python train.py --model="masked image model" --dataset="aerial photos of the United States (SatlasPretrain)" --train_examples=101725 --image_size=64 --crop_scale_min=0.5 --horizontal_flip=true --translate=0.06 --method="simmim" --mask_ratio=0.6 --loss="l1" --arch="convnext_v2" --isotropic=false --norm="rmsnorm" --activation="squared_relu" --mlp_ratio=4 --inner_norm=false --moe="soft" --num_experts=32 --moe_every=2 --expert_mlp_ratio=0.5 --slots_per_expert=1 --shared_expert=false --patch_size=[4, 4] --conv_stem=false --depths=[6, 6] --widths=[80, 160] --kernel_size=3 --residual_init="none" --optimizer="cautious_adamw" --lr=0.0016 --beta1=0.9 --beta2=0.999 --eps=1e-08 --grad_clip=1.0 --steps=12800 --batch_size=256 --epochs=32.2 --lr_schedule="poly" --final_lr_fraction=0 --warmup_steps=640 --weight_decay=0.06
Rows from block 3 of a small masked image model, named by matrix and row number. Rows with one number within an expert belong to one neuron, the router's apart. Each number is 500 + 50 x the weight over its row's rms, rounded and kept within 0 to 999. All counts start at 0. Numbers have three digits each. After the name is the row's rms in percent of the matrix's.
After each expert's rows are labels from the 100 images, of 14848, where the router gives the expert most weight on average: "responds to" is what is common among them. Only what is clearly more common there than usual is listed. The data: aerial photos of the United States (SatlasPretrain). In brackets: how many of the 100.
# router: slot weights (model.blocks.3.mlp.router.weight, 32x80), inputs 0-79
# up: expert up (model.blocks.3.mlp.up, 32x32x80), inputs 0-79
# down: expert down (model.blocks.3.mlp.down, 32x80x32, transposed), outputs 0-79

# expert 24
router.24 096:501526535575538414494445475527426520443528595530439610528458456543446447503543501545526488474553508594513432579499451487509524442548512568490587491473453393531551516418513497481549547476518483444569488480544469575530501544359499451573550528
up.4 136:449545523505546513465568532562476477588495363457519455510530491463531486508551489487475360488533465496537455506518489497567442578539523529532447473451610473533462545430451525480513605517578506556487441457528523448507532540442515468332486462
down.4 105:481448515506658470512523385526473434617515540459538487530542502478511535562499490543563492516550420474388434537583498511495579525478551510415501547512437488465595450563545488492481487608493538500509558532551549480512471537439423526502437504
responds to: crop field (43)

# expert 1
router.1 092:517505521535502525508573457424558445578487529539448575495510468493577540406521506507533561426423491503514515506540566432595554662491524481538461539474486489497500486556539506526458420467488430519443459542537356506522420429516517461466424531
up.0 086:550539491492541466408512559492470436561458508620434493503509537538500454493496482475488543599453483462501484525588534492488473613543557503516416377441528614445521487493488473467477425536494560557520451576485466462439383501540550415513468490
down.0 083:504488510455457552475404550438442395448591565540538571532557456499522534551466526489538444541487560557526441541488415445475484456458422548475427537515533480535519423560574520589458504531550519517502592563559556499553491538502499393446470424
responds to: crop field (29)

# expert 0
router.0 093:473528604495499509420420476499422497566458472558416522481455499448439466422517394484541504586478492571426397482498448442571544541522533504506318448541416504534508540460532484520485530439528493496555534544520502479532504494518477521551579511
up.0 122:488547532498475496488432473505516501460477424499436437599485521506474552565435431543620481631464507509459494461430547437534479542457533453456475362489442449489464544455491488431585515547528479554486456437463510440455464497464461619536565501
down.0 109:432396593515519528467392478488514519398577482511534532426508550458478410504487535548509519610536456499525544438507526496499625428456473477538511418558532417453548536577545504554455470518530544471492404519558551435488507441515567498518537506
responds to: crop field (60)

# expert 15
router.15 090:579471506348513531549568484525574528496522489450569507520423435490477516539472462502450444404499498460433512486414466493426540483546475415542558449453554627478528514481503483540509434450551493504410492509460425470567443542508394482474476446
up.4 103:463561451467560514468584470439443415489517422452498495504556502608508479499344499540487479540501547445512508450521514543553486437500485510501511604455545477490462409527460495445533492330474472508487423452464435467480513498560529606509469501
down.4 091:517508387471490433534443535499439526483437510606475508520533494523490582490460497504422554390496501511409473506556427471505527504459416424449505586526509568473582369521451553528452443473493500482557443430544418468540444420517524522474545489
responds to: building (72)

# expert 18
router.18 106:477520496564568559568577530497513478606486497540527457517603574504626515558472406524472518557534507513556452505456551447557423630469443454531389455457546445468447534483511470486508454507517449511518480552517437442486503423488568486427483516
up.0 107:478521522526496496532608485607483394515551431580540493461518504461550468508477506511471438691494509483538479513520527478515480527545509513448460473489510483493517553551571494487505523559517519529432418470416471432455493524526564334477415503
down.0 105:517438524502583530451507496501628560463437473496541526490431525442505508474510527475585470451514491503486426460430515502531568524613579587511605451521426487492526576533501484513475448526431561496521452472582515484548408504570472462448444622
responds to: crop field (25)

# expert 9
router.9 097:581445448478405509482522444500520559435531509580484528542510473496508555538484477607487493453576594489584575483489609474487536457497485402554578477553419502459460595431513579558481511421461488502433467509475442485457415540466463487509478565
up.4 135:505494578463547525465548507461451497460580467518496503514526587468447412463461565545551442370544514490385582504533505515477467475523457465527459532534429548525478504387555536376630449540514464447450425492529499476483536519536458473435528518
down.4 124:543518540485433568409503482525428413478609484454390526462474525482552560527462505473426433467533479516379406514513474538487438511525552564491449457549526553457539491527604549580596523535451504559554562498471465497469547508553497443492433467
responds to: building (72)

# expert 11
router.11 099:521553400411534484636498465507509481592451490484553498492564539584508566585476495539537535485477549435473518453391558498564402494559551464544525432448517492490519533582533515534528558437579436573450469567534456497541532476553478548451505495
up.0 079:480473513513519485436590510562479514516422498566443552531469486555458513450416558446450504480632481541510580575525422426477520463539467526402559382480495508592502491473504505463541556499464547457636547522496507504491489500411519422454503556
down.0 085:460518456491520537542458440593471564532499530514454516537592467460508573519546499507549576560392424436493477508408524483437445461493557533539581467483549633570488502425482416522479500580475498513518509605497520468506623539500468561458482499
responds to: crop field (31)

# expert 13
router.13 112:414495522535599536498535468533467447527457611552424477522517562560524427476578420556396441433516477459462418612483513527474468466563408554544500531512539439492431505501531498510517497483489512441567457505540523612448546549447545520521467559
up.0 081:561503473461493527483506554509468537445661479494438519462466489536500577503456536432457384473446480642606487555472386490462560430441556497466434542501469526600501462508541530507521527526509460440520482471529544494488540456505468517404446498
down.0 107:510564479423404579535498539524523494633432464539427494531501522453532501540478442437485489495591533546479446461461480505509498577406483441550543536530461467466543508479522565512340448470446497443492472528550558482474530505484546371544507569
responds to: crop field (25)