Rows from block 7 of a small masked image model, named by matrix and row number. Rows with one number within an expert belong to one neuron, the router's apart. Each number is 500 + 50 x the weight over its row's rms, rounded and kept within 0 to 999. All counts start at 0. Numbers have three digits each.
Before each expert's rows are labels from the 100 images, of 14848, where the router gives the expert most weight on average: "strongest on" is what is common among them. Only what is clearly more common there than usual is listed. The data: aerial photos of the United States (SatlasPretrain). In brackets: how many of the 100.
# router: slot weights (model.blocks.7.mlp.router.weight, 32x160), inputs 0-159
# up: expert up (model.blocks.7.mlp.up, 32x80x160), inputs 0-159
# down: expert down (model.blocks.7.mlp.down, 32x160x80, transposed), outputs 0-159

# expert 22
strongest on: crop field (72)
router.22:600604443534448515539552513553538532549501552439528529537507512422527491538475512468500465530590511583473584431504463489488500438494539471536514471599476539487390450503507503479446476486558600477459441447580498527438479466471592484429492497448470426492468577460471487516476508462534512599522476486521412498475552518497614444516476539506514470484438381530456425529538433567463487487428551450403477515442506486552495477424552456565532517438434457478506598410534382508556649526504450
up.0:505519401499512524507547526594479378546472513541514512511526541452547506453484480406450587645581487470532575583525500581418527480509533519548487498537521527479515495521462520487483470508501583515534444569570554586536484393548515480505423483479513415533457562493515566493462608513497467557514502455575533573480555525399494468503536476476428543469465474463496454595553539369458529521489406523518536607549492520529661518495480587554473505514541500570504542561543467493473441497544428
down.0:530504519495590520515570412492532545560532476499473564549443487488482534505470540528468426452486400476521490486435515532542451419444502491534470472456532500611417519510502481478520510444491579512527451530577516568463451581560471533435418527423480542459517571557471532558403513499522495503521425554550481412527443501528503598493484562471553550468564501472391466453460478576531420495569473479559481406541514497481373498451314510564515550558557506601448529467434505591459528503491550
up.1:477470482457476463534614560612482485501502462482541467511403578416492536500494530393508564597470455513512565501497456518369398439535492500474529540547463491506490434502476467456499429494439545549557485540475412528503494473562506479428562385462512443486489521453453419508564677475560433577497522457442456575488567518373490464505559493514434460466512534477583517593473445462486550541444467519485458560545531528505451545553521534578439468594512470527513513498567557507478469484452476
down.1:487454427493409521503574462554528556548492540451457388658434568513429537495500499513505504443474523508505592528431524534511526532482530487535534531397466527503553541488472532457522519453495470420410499415530515446466527555616496577500487565478470539462547509478527516466463526480507459451518631494411494483500577520526509587479385527407498457478462426540535650435531421473551540472565482491548501559488493494534444452577441485413528531434524505553497540583566552457461502477557567
up.2:477511530566490503494577581606472557495496449542494564566508524396508572414402534467463545585530551484487560379510513510520382431440527402520483462490442492572480441469450517468416434511548557450456457494571555515561567476586516498509480515481532407533481501509526448490546565501506506519518589589502441342507532493507440562500437520474546475565468481501507456586484482371577413530458522475527526519480503475503455521478503446506531452524498596614487479468467521600482543500498496
down.2:429515530540531527582652461682495497585433529481549525564441568474531514440480455522447428535500514547501466526442528506561545485478558532530475467516389473542497541490542580489463460547497446422564465511495474485438450524489460492457470488474501553453419504521656503473421470444536510530509579516544573517479518440492497613519504469481462530464512466501481520470629450404538473440563520464575613450430520479492471440478505510438465548478526507513422429550471462571569473488570503
up.3:454488543529584527536472491514528469523458488355547511509551546508468488434488425409525435477527431511395400456446486536465528575577467402485442460453462515506502486549550420477541584469532497514448487533470476365468414503544443445499524498546534469514503492489500536588542494462411528496531495504497523584503473509490432452428496526511482495430543534526470501474455464553428507471533581570560478418468593493550483341536526518405546521604530537467521514415562417478577463515577433
down.3:490532421508449487477458540448488486508503459600541443518471520516547468490464553565523564480459488461538562488509470535506465470508503481487503437533445549507374440456441598425545558523495602444421493427499490531525562542487492478541533553500455536517424472525387585511465534557465515454468516470509511561539501423431544522387489568537496477458520548551458497405485546594376526609495553561522498456576435504451596465527544509595577474590416626501510482450467469516545608507492530

# expert 13
strongest on: crop field (27)
router.13:525572530551550481493524430537535569517505476508589505493515552525606493536386484609410480491527445484500600502507547500489490519507529484423501535522530531473550566424477515468480566562504391512435472467516556487495529433434554503391579483453440571558453588469502505492579434528487597473575528481418570494492490423494545481622444433543488473467504512499425518528542472523513527446437505488560502512513423597468494556459538557454407559466467628469551578537612494483499430459479478
up.0:483453407440548505431529407511524482457488422465577438503469406541562451503469555483543592431508571526450558426447443501492538546484416508528471483482566461507541534521467529426488429416496516423458479543445517476526485464475540382422494541582470546454611472500401491567516599483620467439451477424521527490414553531540541410454578523560511447462459496544568471556518530546483551489539523557423508481540435464590519505551443533506502539491559423542488519432440448426473560482511488
down.0:553495410489464524462479615515464487543533482451526407537527513485482607512461503531614553429523532518514421488563522508550468503565420429511564371522462536494498509433481521551484447488485521520506511516479523447511440519489495594418520449466482503551506454454553526501615507544524529470507475490358428507459410489484517466479512505476571444472621543494398472550493460532425471442419513516564475453515445478569483444461477470418502447656516580577523518513460556523590418573501507
up.1:487527444400454544591504519438542407492479516542507517492453430534494489440520535413554415384532430511473482517545366544656534512585563488496440519487498483539488515499451449535546596541530469520446462487521513439516354466516528525523574503556563487534432489497540471465453539489485470488481548512472348595518526505484470460509458464496484543410516582483579507468473461512517470458504544566519533414521500412497415449455550553501547474558593541504527552549522435593459473544466465
down.1:416536493536479579567487499542523479370488443566528510381579458393501515517442526497531457467532490453498521508437522516530507417508483518437497482650489484562525585391468491413499501506472483495469582354516516561467500521506548468454520512487490428532577495454513529485436491465508459572476489429490374489497479445476487487483545480631608533505536500576520428519527503603510443530419500517502499503524455486491514521485514453556486523347561403482457560485483438455564518471481554
up.2:528423546447537448529432573493501512545478465462468358433504489516491552543502453412548465443484408485510449541545596484521550564444450561482526507455484473518551505497491503509537501411479452574506572448465414540491519585568439516572518488511566466475563406613529552513445484551482537547464530528484446496514578582440469498457595507577483483535588611456493446544501512568499584465555466563404435551483527467515481445502369413417451500518532484488579497539467539503513525418443468
down.2:457591489541452523581467433478470504465486493511524495435563521520504568563530502518605536445487489470566500519546535448407506459415496523465430398407524493455553473505524582451362511565581448531497515590600462478492558452459430487524608514630456448556558544655502475479422490470444495496503513498557384486568440469409539476507542536482516445453448569539469474553517418444512451508492462476543501491516511442468486538470533473539551483433432483534466479470512450435556548523562466
up.3:526488579527547626515508538380559550490502510490497520528497487478554509503450491319434463391592480534497547428570505458517490580454478518534488446485539535506537503439439519517493460549560493494522495524487505485516542618578475497476461481543489533527463490517574493504515510497503545566480526551585501457589472520401487428490491507522513514484467526467478501486465404461505538481455467585542513542498458416513287525489470561507380475499546477473535467594500449558499519588366510
down.3:548472511489467450517491514502504446446433493499540537486564548552522522534462480534608387498603467450526524511510509612598546502552545435617516471429394513479436415532527523512467424466535510468487545519525410501530460442373518529518503498546573438415501516542476482467510550512573433458461532640526585530501508517468520540568426565574423518515520474611472476444456477521496527531477451547518510497549523458567568527455524540484482474466452492407630466469474502585540554415440523

# expert 0
strongest on: crop field (29)
router.0:522522516440552464549458417559494537524502557422529451563428421577459406457598498499475522425461532490514359533525487512489495488521541463464545491508396519509542521572506536455483551511507436501446437458481523482533441543420460500469530497537528534462513488509455459438507495484519430542563602540525610606496417424412422481492631520451499512476652482436535422479484558491529516556474459546519438498466426422425481438530482487491520525517555508428457489552526482606475420433447522
up.0:554520427423499511483496438567590499370445500481558485468550555524594427485482514477552491587443418508513411460514467457542542558525453427485539544496558541491524541486572381494450511543489503461508515605523526511498519537528496552535519521535519473564443488518452437531524470527471435480516498579448584502495385436603513513539484462505512463570528530524487532430515533546457558436360493500430522451501600445511583499468545417476492452413467518466533575551445436579527413499622528
down.0:467422511474529508493464501499518468518469501525493450550520484491583519502432443552481529507427498371521545512539493516528570646516563556514414502581486500411492450543421518539522469546474452541452517508422447554565605434453508444400452557449522484483487597517589520437475504502500497503457466630551607500547527536502468518460400488529471556475439533512501503609464391404441411464505507408474498534558490497472521538549565464507479414502536537493485527433511511485639439475537468
up.1:476580497495539422493423516420604472501495385454465468577509622534533484505432517543415524548417523483481433516457503483470490540484488531508441510384499429491555486516483449467535480429488451499511510564422401479538543452425349515488522508470508417508593449510412554539503462476435532542487517458475402511493509548482438515488463615552470502499541563535528482545542454461475552545564424635464513498497529515502535486537471521347527538588450500517424514546483493445502508476565560
down.1:476589560499500467518508449548510516447471560466596451479568430497551528477485435527454567543477368525428564522513531526537508412535564532417435553523571466510449476473532517538565495407526462531549551574436573539513556492589452512512465443436538401482495521527403425488494492521511448592471449378489500448459464446533475528492494510503513461442410437442412547479483525558607519667464574535499533543514511443584494458462476426454587498541499522544484543533492507517540508552519554
up.2:495538448379545469453436494468502539405465515521452504493396544438469506514590442495599450434474475610450496612536394554521494548531542504485535397527476490538390555453474453457483512519532660496492493443523525526544507533541477446488576463492493432507440429499559416459474471472454474567559524566506521462586448403527458563475615512491481488435523438503498496454544553536507496476421516507441498455470490425478404564470518493520440492508519513506486541382551463455497586505479562
down.2:466595544573390517496500541456508525535467537425636424545569529559464455510460461460480482512450530572515496530553614479529481509566515488521507531566564408488493383414465563542455513483462609554494536396488473463525398528502430415557493437644506548507437476461505484556448503571462533482495571460512500522533483455476520535529472476527523514492504462546573500450428485496541462522461466532558515496507581499582503535506544492481527428603458411492547495539555496345569496508544480
up.3:571517526550542464551514568465376500511562503520459523481480438552488459446565484393620444412490437527510457525498508511485501548550567423449430510433582560549506526405470387501465482504522505505495400539500539516540482480572485392504472514473479457536389571477458534443540462529556556538540447638497440420503511504445471500492480502514433424562448450532534445499531484549481465464480513545502467595511472517560446528486511503551533479442542396413568595599530434461435543531456478
down.3:498521542491558474452486535419513528508485457567460435412571495485371623597469532453565484495519553380509525461462521520481508322481432589459499512508482506520506550421474536489481522532459498578484502418524457502499499533462463460585533462502516437489456552554511555517441488538486393455474508439549549508500526506391494488549545554547519522447513433511477445466547483522481441563502504555457459542537410371438573512477549525547544452523420415540505564471503553500601521604453460

# expert 12
strongest on: building (92)
router.12:636593449550589415530463519497489490482486502509564529581518491572512324456500522568434496412628522498508503591512508478540560490541545442482527498496515491559577558467490504400464537381559470461540505527547523522524407439457485411499521553556453456487553491562444535520530506484554502500508529562489468504510538461495493485527458455523431507492448501523472480559594476509410474459444507495600500512515422535579448420478483501468526516405409520329520539494527459518497478491528543
up.0:513585519552480541512497542530621526493500532549433553514498404465535435477453429535477388507552598554533425467473500448541501475538525394481620480569450524569490545426504517501393432469508619502502536400544507484529637462498546470440479545443530445594525564482547571450507466507530523589480507521490374485432525558455528535557482473479450512584480534544495543441527530537561425532475435551473606475472460506447483530455534478468514453495513564529524456531494514460591472463548553
down.0:441495429528581484443489568519478432463507502353402517521398422532350438543466545507485533476532413511390578463467480521474560580533490510519509541524536504580496486574380454501554506494469504531502467527542438466482447539439500514446486552516446551503586537479522434500476454460471509525557510451468381437517428513381479393511587436558499512545573439509552530571486427475488473502556515481510455487512542516383565488493529493557585449555487523518576504503489495443485515552452500
up.1:500537465500501544453485497445508587577531465485575556551518403565494505515416468623454529483531429534545541486498570553565480512525523514454547510479572497507500435586469516489383566511541493487551432507433495504497484455567572470483494464506496445506491541470531589423530631498567485533501554590475494498502540499469462468552471488515345447517466457509466520485500525639471573448461474510521485519486422567596364432488532524562504444543430459488468470635459463500415456457448537
down.1:549431525488526334474487491541504522535515476495479515542437583502596542535507558524534486508588528603433452586472501562514523489495522564612559530424345603463476460546557412588513530496535552467496474455515440463528473491587451564521506474542486470504475560520487553558570469462490451485507489517464460469518535543423482579542489464483586455474549493488456499507475454454473492483408474546403516502497630502505558497473489511524580579482478545417586513487449618530418518562553501
up.2:478437493467448573441462451514515456479503451425538545459520529468524582525453506496454479530443498476451507483570457570468519448487451496507516541511495380523499419507458497570431461498362486596599359439434426533481517447524491505504554560523448539543566543530552447502517510402525417455431531438509482539399481461393500488390498549428495543539478546512413566488454451518474507533564484514446492384500564551520458393606577536541464523500548469542471537501516406481553510487497498
down.2:481537564498537440522554555430420579547558500448458433537527527427445410526424486444400470535428493544529548481518587494478514464339582373454505443477571435426507535413491472485441558484526477574391433500537536510500417535560457467502440486597511532579500473500512615404526528483393570471483509497512413490513479491519427437482493566521456485491504477479467493487554492538458501519450502381543489477495463461477454457569424454497561555498489542486554551454517479467553507509559499
up.3:425532631421515452549506359493513602454478588498452559543402489470419486540524527528557431449507471482509498476533416458456496573531449509467565526473534504516501573606528548542465477510519437454475475505504473506509466473588471432522422517488554400543454470500464440511484592512526490376474478527557503412487445492544411457511558477505524409557489519480515465496596521491480507533491488457600474558485434428455385483444473382450479458479504481514436515554451518518602448476504575
down.3:468549530540493600516532512504586508473588538560482402477576534477515578442504530455520453514546574576395470531396522563524481509517412451559452491385479537498541535573487474573484454572461537509518496586500429564591460476533543553463503466419577532495586513356495507509529518422547522502532494552552411411516527428516464528523491423462440487510456436441539513500465464545527442472494509616394521483467517546453545507572509428503528502559547475480383430496498537544536527551471477