A small masked image model, trained from scratch: cautious_adamw at rate 0.0016.
Rows from block 9 of a small masked image model, named by matrix and row number. Rows with one number within an expert belong to one neuron, the router's apart. Each number is 500 + 50 x the weight over its row's rms, rounded and kept within 0 to 999. All counts start at 0. Numbers have three digits each. After the name is the row's rms in percent of the matrix's.
Before each expert's rows are labels from the 100 images, of 14848, where the router gives the expert most weight on average: "responds to" is what is common among them. Only what is clearly more common there than usual is listed. The data: aerial photos of the United States (SatlasPretrain). In brackets: how many of the 100.
# router: slot weights (model.blocks.9.mlp.router.weight, 32x160), inputs 40-79
# up: expert up (model.blocks.9.mlp.up, 32x80x160), inputs 40-79
# down: expert down (model.blocks.9.mlp.down, 32x160x80, transposed), outputs 40-79

# expert 4
responds to: building (92)
router.4 105:418502465481481493556519502467475461462518549481556587529523469428518548425456494538416514528494618459479538499577566498
up.0 129:495568466503555501530436433545500609492581504451452468437475446593473454466597507478564465534547376514633445539458520551
down.0 111:533481501571567456575385569418378473527586489496523477525548508502508571404541531470464487480451434504462545501450526476
up.1 116:623533489495475395516441600437455522565504520544524511603509535583379564429477510464523445481418569455546475458484518421
down.1 121:536454518481512606574509524544541527581524611544409491443522467520583488581549470560541563493528545495491524480486498534
up.2 119:475460490558544558480499507486440475406493552527512508531524438524510535466484540479548525524556461534532445536497532510
down.2 105:508457511464490417500522509575498527490515523486437507474433463477586518475469458520476533523418513498551503533566449533

# expert 14
responds to: crop field (52)
router.14 100:505503509471492394570497517497566485559420557587432596465416493544522534579408464504494488475468463543408494606460510481
up.0 126:565558518453452427557524520466362485471518502494453535577460621535483442468462497507516483535486470497502516464508512536
down.0 120:581525560549511575552490563518457533453547436442574575519507423426542497457529528527556541466522490397604469415539541503
up.1 162:529471467521503485563446498514486519518469524514394495570452471502487507474566582507517520516570506521508439482509632592
down.1 135:572482571482522512453443501436423505427567494535460682490541495516435465434568471601480544481558490463426524474573405446
up.2 114:534497563567543499413508496523515509503478507555494587461569648500494580502555544486531532446474515423436497507496434597
down.2 110:496576493524427419412471513487542566497519480564502561455497566552482499552565494564472509447552494488491540526420578443

# expert 24
responds to: crop field (39)
router.24 091:555510596389510452477472455507533523517514477531369506435510570531426510520497488467543482532479521538439512518482517574
up.0 133:506426562511482532491433493522500491546456530528480579494429414556491509514523510467505481457513456527494429542516568489
down.0 137:435502523514538479525433551450455445601448506515569524540549529518519487516546364533466498537460445524549498561456466507
up.1 064:484440552574467558442497525410505484480590524463488399530513548501447538494428530471474575494472446441459548485457457541
down.1 097:526372552548531510516540557477503529506626597376525526518422535570417542467473487475572586473537580541505490453535432479
up.2 060:477545484462394577480462519527463454486512476376540599595486476486418523501491496623513545518533602497554502516534475503
down.2 080:547527563557564516467515448496495462573596427483532473440546460547518561445488448623540408503487544525460556402466498515

# expert 20
responds to: crop field (28)
router.20 087:534526516491543431536491474494476517500448508495463522512478329504530496535531576431528554596574460483371410450406527500
up.0 114:493546558530440524462485470439467523409520535512584576466448411445568551553450391489529525492521466486436530510496453459
down.0 110:464490473492479515439468546536493463501451447539444481508474520585460441462422487508575480519420417567429556488541490498
up.1 117:463654533482471473535611474538514482487429445501474442421493505412561499558503516460420597579583612517442515538456427523
down.1 111:506551475467512478485472519584503461462469443478641522550367547532460557480485465464537579460521567461481430503441504514
up.2 156:541504491495485392521476575482580534394519512490472544560459499513499487508506558505486477545482504467479483480480454493
down.2 121:517482495579445599537550504506384429426509509533474549458495461478481507469493505524508533427517554425436467516391534467

# expert 27
responds to: crop field (62)
router.27 108:545412578482463448504551572532591462473476582569486555396489486521468550539512464489473491454418496435474534511529444464
up.0 093:524527521519531429408417515500578470393599529523509503542434551516447549403578578499522513614495463543551549517565524541
down.0 100:483542542581457628525542534521528524462508433511493533592524413456542440568506454463483577593521622440499551434482511495
up.1 123:533435474465567451458388498518464493410461503518511548494486604528486595535498464524472505511527496463479480418523440545
down.1 124:398512467562449496521597470493540511427479534550566546470531501450536456496536495551535586475493435364491564532529581551
up.2 090:536406549469411460505482509489505452621472505546530439513543511367500496542436477480324510541453587453593596484495516477
down.2 098:551469496432549501476436521587417508464558455471483532513541543531581487504548552474524589493467542559549510462526440445

# expert 26
responds to: crop field (55)
router.26 099:504545477448480495472510547490532519527450458527455528419506584552509507549472562436499527445403503421436469492484494529
up.0 108:435526515449543646557500460549545540467544455479557561557460503489481471533451559459505544482476476576445451524467424470
down.0 103:413502512596523522621537485493453437522480409560471521499498587516463462412466455464463494469438419503615489479520548456
up.1 100:498419412447470562508586519415495479512474548503497563507503482551547591463505437498476455445469544487530481474505504424
down.1 097:460503482574542449498534447525462545442502468502517558462522588512500464455563539466509464422418541476512474555590535479
up.2 079:524539376544516523508433448520494544575497523465459493508477482494497577491532581540505572568485446598402465508447553529
down.2 089:532554451472429539539494530417461522571571485509434571466516508589526499481536465510528563541444540500474560518517448591

# expert 25
responds to: crop field (42)
router.25 101:518493524508486513501521539361493480541428538574511495476579560452526507564472451546401551521452634482502619533459441501
up.0 123:482510524501484519483539493479476460573496582538534453516540545422572535491507458689402490569458518514557573533526442452
down.0 116:476533526604532490505500484474479407511513443498568551501476457515423472449536473419486504517521452483580559469438508412
up.1 062:568549548449491450458563446488511524443558588421504534541541552502517523462363521450457527512474555485508479387610519515
down.1 063:470502505523511482445425549524489403518510536417482392423507436452468475518515522523516467527532506457555502517583525523
up.2 097:556466602558551473516553434494516520482481495497440514549474616546518460492518465563513508536422496521431506597545555545
down.2 106:486475497496472540467463555499529520512534439497543545521490489545461519484430447540428528433494551505572482459475531504

# expert 9
responds to: building (76)
router.9 115:492512585506493349432441468510484478444411459489409434498434444507486482513552519500483512539566445502468526524500478604
up.0 130:475525499539507457632478460606490520472540557467379472485468380463529479575512511482474538485493473432523449528514516545
down.0 126:530506554499461432516450508568482500426505453594500459478545560440522419474478455542450465517559560522437429517507505495
up.1 068:441513522499448480525567497559512479610478499521469469520527534587547542495466477512463541470528469475589470457464465528
down.1 089:441467405466529441477487521595489473524584508503532493544510458544464488499470537406495522440379561476409467458456441554
up.2 095:514553483463427495550475529492541489496524510586526478446528451546397540472392466516454407514470449521508515493535456421
down.2 088:499522451428504494453474506494581641528544535563453538495510552533576531448570538490475541559472572564504448551492477426

# expert 21
responds to: crop field (34)
router.21 102:530431447511463424496534519520544455518526483493506534482458501486541450566454536492537497431501438475506489411450538539
up.0 149:541569445443467455643576448603428540496401487460528547459520482554517556465459471553482532498400486554511426421484470492
down.0 128:509617454546473458517551450426448433547458504475467396499513475484464568528464459441477511461464405500562489542388516505
up.1 107:441497538571478520562453580528539466557550547421575491553490408489474465488541518534511419550566537550492553541504538510
down.1 100:573514469478526491583395490417427535476416431604442484522524474562481460469453521559494493614489533569469513493457547520
up.2 116:537446526522549523515481508452508526485560551482515609544506372600537545447483556486539512497516507488413521529441596558
down.2 120:531504519517444469613476559536488498514468533582470480500445608430509578489475472573468508419484474389400505565432518418

# expert 28
responds to: crop field (28)
router.28 094:531539501496497372516473441577560484528442466487484471487398477488517460566586588489579517483499447510455509408426482535
up.0 084:548451482532441519447528612441529436488548497493434556557385598487518615550517537533443504488450501509457506386507516458
down.0 096:508561535437503387449466455569502430412525578594480469501440495517463484566594561444497591485524448431472525501547436516
up.1 085:523558517472450553527434569496461493521468488476503508542500568492548459423490524486415488582613491512440480418484486528
down.1 093:393559518515497525525493484453536512608448549402550501498577540526485484516406450522525519488455465567525505471503543471
up.2 100:463485498471489523485546500525534546364496534542411445608519517449518482506480479501536504536529475525521472474382468635
down.2 092:566477532439516419431551546491548506591454425408515439529394372453460531497517594453402519503529520476501463508503444541

# expert 16
responds to: crop field (61)
router.16 096:450508472496559504568465477553509563554479570439596493520533428524495461483536554481441485476487473495465502475566518432
up.0 151:556517543503491349546481491554523536653342536529422470501457448581469440537533514458539515438497503531456456504471550515
down.0 097:606429479451539477604455550484426511576460570462542470519553499499605483556528550516414515491473480539504476558560460442
up.1 071:472538461496547614436502409535417463563435475483545420486463477490538467460480506493507387532485510501486494560527507567
down.1 078:506464564458517461606539570439450448529524516544511436519388457477465466525507450488477514605473542528551499529452612489
up.2 084:522536490393460416557550489541517473437461469583443468473443456564461545449521462574548497438543526397465478492556442489
down.2 100:496507470435451516453549525565511492517521479607483557535592418468526417508558474482489464520442529388470450543522462509

# expert 0
responds to: crop field (47)
router.0 099:468469432495443550553533494394566528478488567445534469461519474468560474498464535452433425468485458510444548493515570433
up.0 057:412510394576531564413376478481389502399489518420529486566516446410544501492440461533454470490522527413519490490555409416
down.0 076:560491421371511413502482554546445545504441596544514517521494563549519461521490472510496476421493454533477555530478506588
up.1 079:400507506489529476486442526544485480394529435457594521462522663492503625524462418481421533516425508485421485467516459567
down.1 098:487491540502524394511492388513534522359518500519504513540505603449560532482463537541458483545537545407495522514452586483
up.2 052:437436465554472484534518446499527458461463476518468419467484533531492554507580545514367497432442512434500514469432528549
down.2 073:468426578425572579557521482473466507436433519584554418549543446466512487529488487534509506531500404444514538569486447483

# expert 3
responds to: crop field (39)
router.3 095:546536574560519404543498490492419462456488595491497583523527412469504469431496483542482455489482537586463414517502586424
up.0 112:496511432472488433536506413526499523495424485490420531432461479561473429476463520495553572545419442507457458557507507452
down.0 098:550427551482517555507459464423385432494506489469500476506501506466491474580547480469434478523536494516547562518399464504
up.1 056:464516548458503571450420464524571541480502592495428460542561516551544572424528497519432491509554548449487551496615541439
down.1 075:524485517516507459410482524588470570362523500596412461512531406511500544502534502552550583593512483509495484435563582425
up.2 117:487504543532510451475519464480567465526567495480467365494552691378464437443531500491501485557447549532532663482469507492
down.2 109:470508469470477455505412476467478441454462480453561448503500397625590525608520442554434486538410560571505380487426450528

# expert 10
responds to: building (73); parking lot (25)
router.10 093:581465447479472476463520553464569449388414515497500556450521517536523563463488581510463524457492415384516472448582488548
up.0 090:521591489582486467562459452526375535535475516494464499575431377550506519457524449546517471564503484559480479395459511561
down.0 096:505603503493538537565617481533419484454466532506498546488468569490453441580500489523533563488478487460466527504557443513
up.1 053:480500516579458541480521464390513441550525600514531437493494487500549574627477461533423492521503525514566506569506421510
down.1 077:533466409486526504493586454420520403510521487528517538527620617430522570549534446393549465441436514541529387521450445578
up.2 072:557476585541484441489483487541506517487522545452484440533521528441525482497554516519397459525495562532484492552472542524
down.2 079:520610516536487568460528574366530483458540435514516454421419463538545526595483523461552521453537468430464480472468426555

# expert 23
responds to: building (88)
router.23 105:491521486412399443607471524482520492514338492487434631510406461490493526530503538463482504495557497546483555490497490513
up.0 110:543511591520461478561455387506481452566454381504450547456550466459494404522393442436509520517446602569411459452464486584
down.0 110:487485475499497441460500458433648402505479557551586472548478506491497543534460447463556462475557523452468548440507386521
up.1 105:466534513460499557465481584508556556397544445500505519552550562494532560513514532508544589456510408419602481455524423532
down.1 110:554478519451490498451480507445371474512516413527549506542447431471445499502443510610379538518496405466611367566511439455
up.2 063:524509473423509476520569464410454452517587494497487507364554466516521484397432502553375422535480460450433490435475469476
down.2 073:536580461497523427527506460543532445424452451460526476533441350491533516493539529526441413475528529543480525440462480478

# expert 17
responds to: crop field (40)
router.17 087:511408524508490504541619497437511480551462584573596496553553640406473572469529497514376466503400531438503529506488509501
up.0 063:446490455642432554542488558500442494462517525539466550501511467464523457398651508396507564506597469546454564490504598472
down.0 083:488502541453552487567490499478530526434511531562475388471479502382541505523508534531554417543517546672520432450514542439
up.1 068:529510517508482495504424577565490492515544527517500443402464409494497586412492481385509509525518449482479459487520530455
down.1 083:478581513500413480600497480475563514450495485508481448494506413498437496434439575465500505552493532549489583442539444420
up.2 065:528539451588573545595451511523480467424516445522601518487442457540480560520509497461474531562434496521513465476541513601
down.2 082:416554486452418462560492449471449554572486440517467519481506482438501543504541578433509497434556522545540554565679517507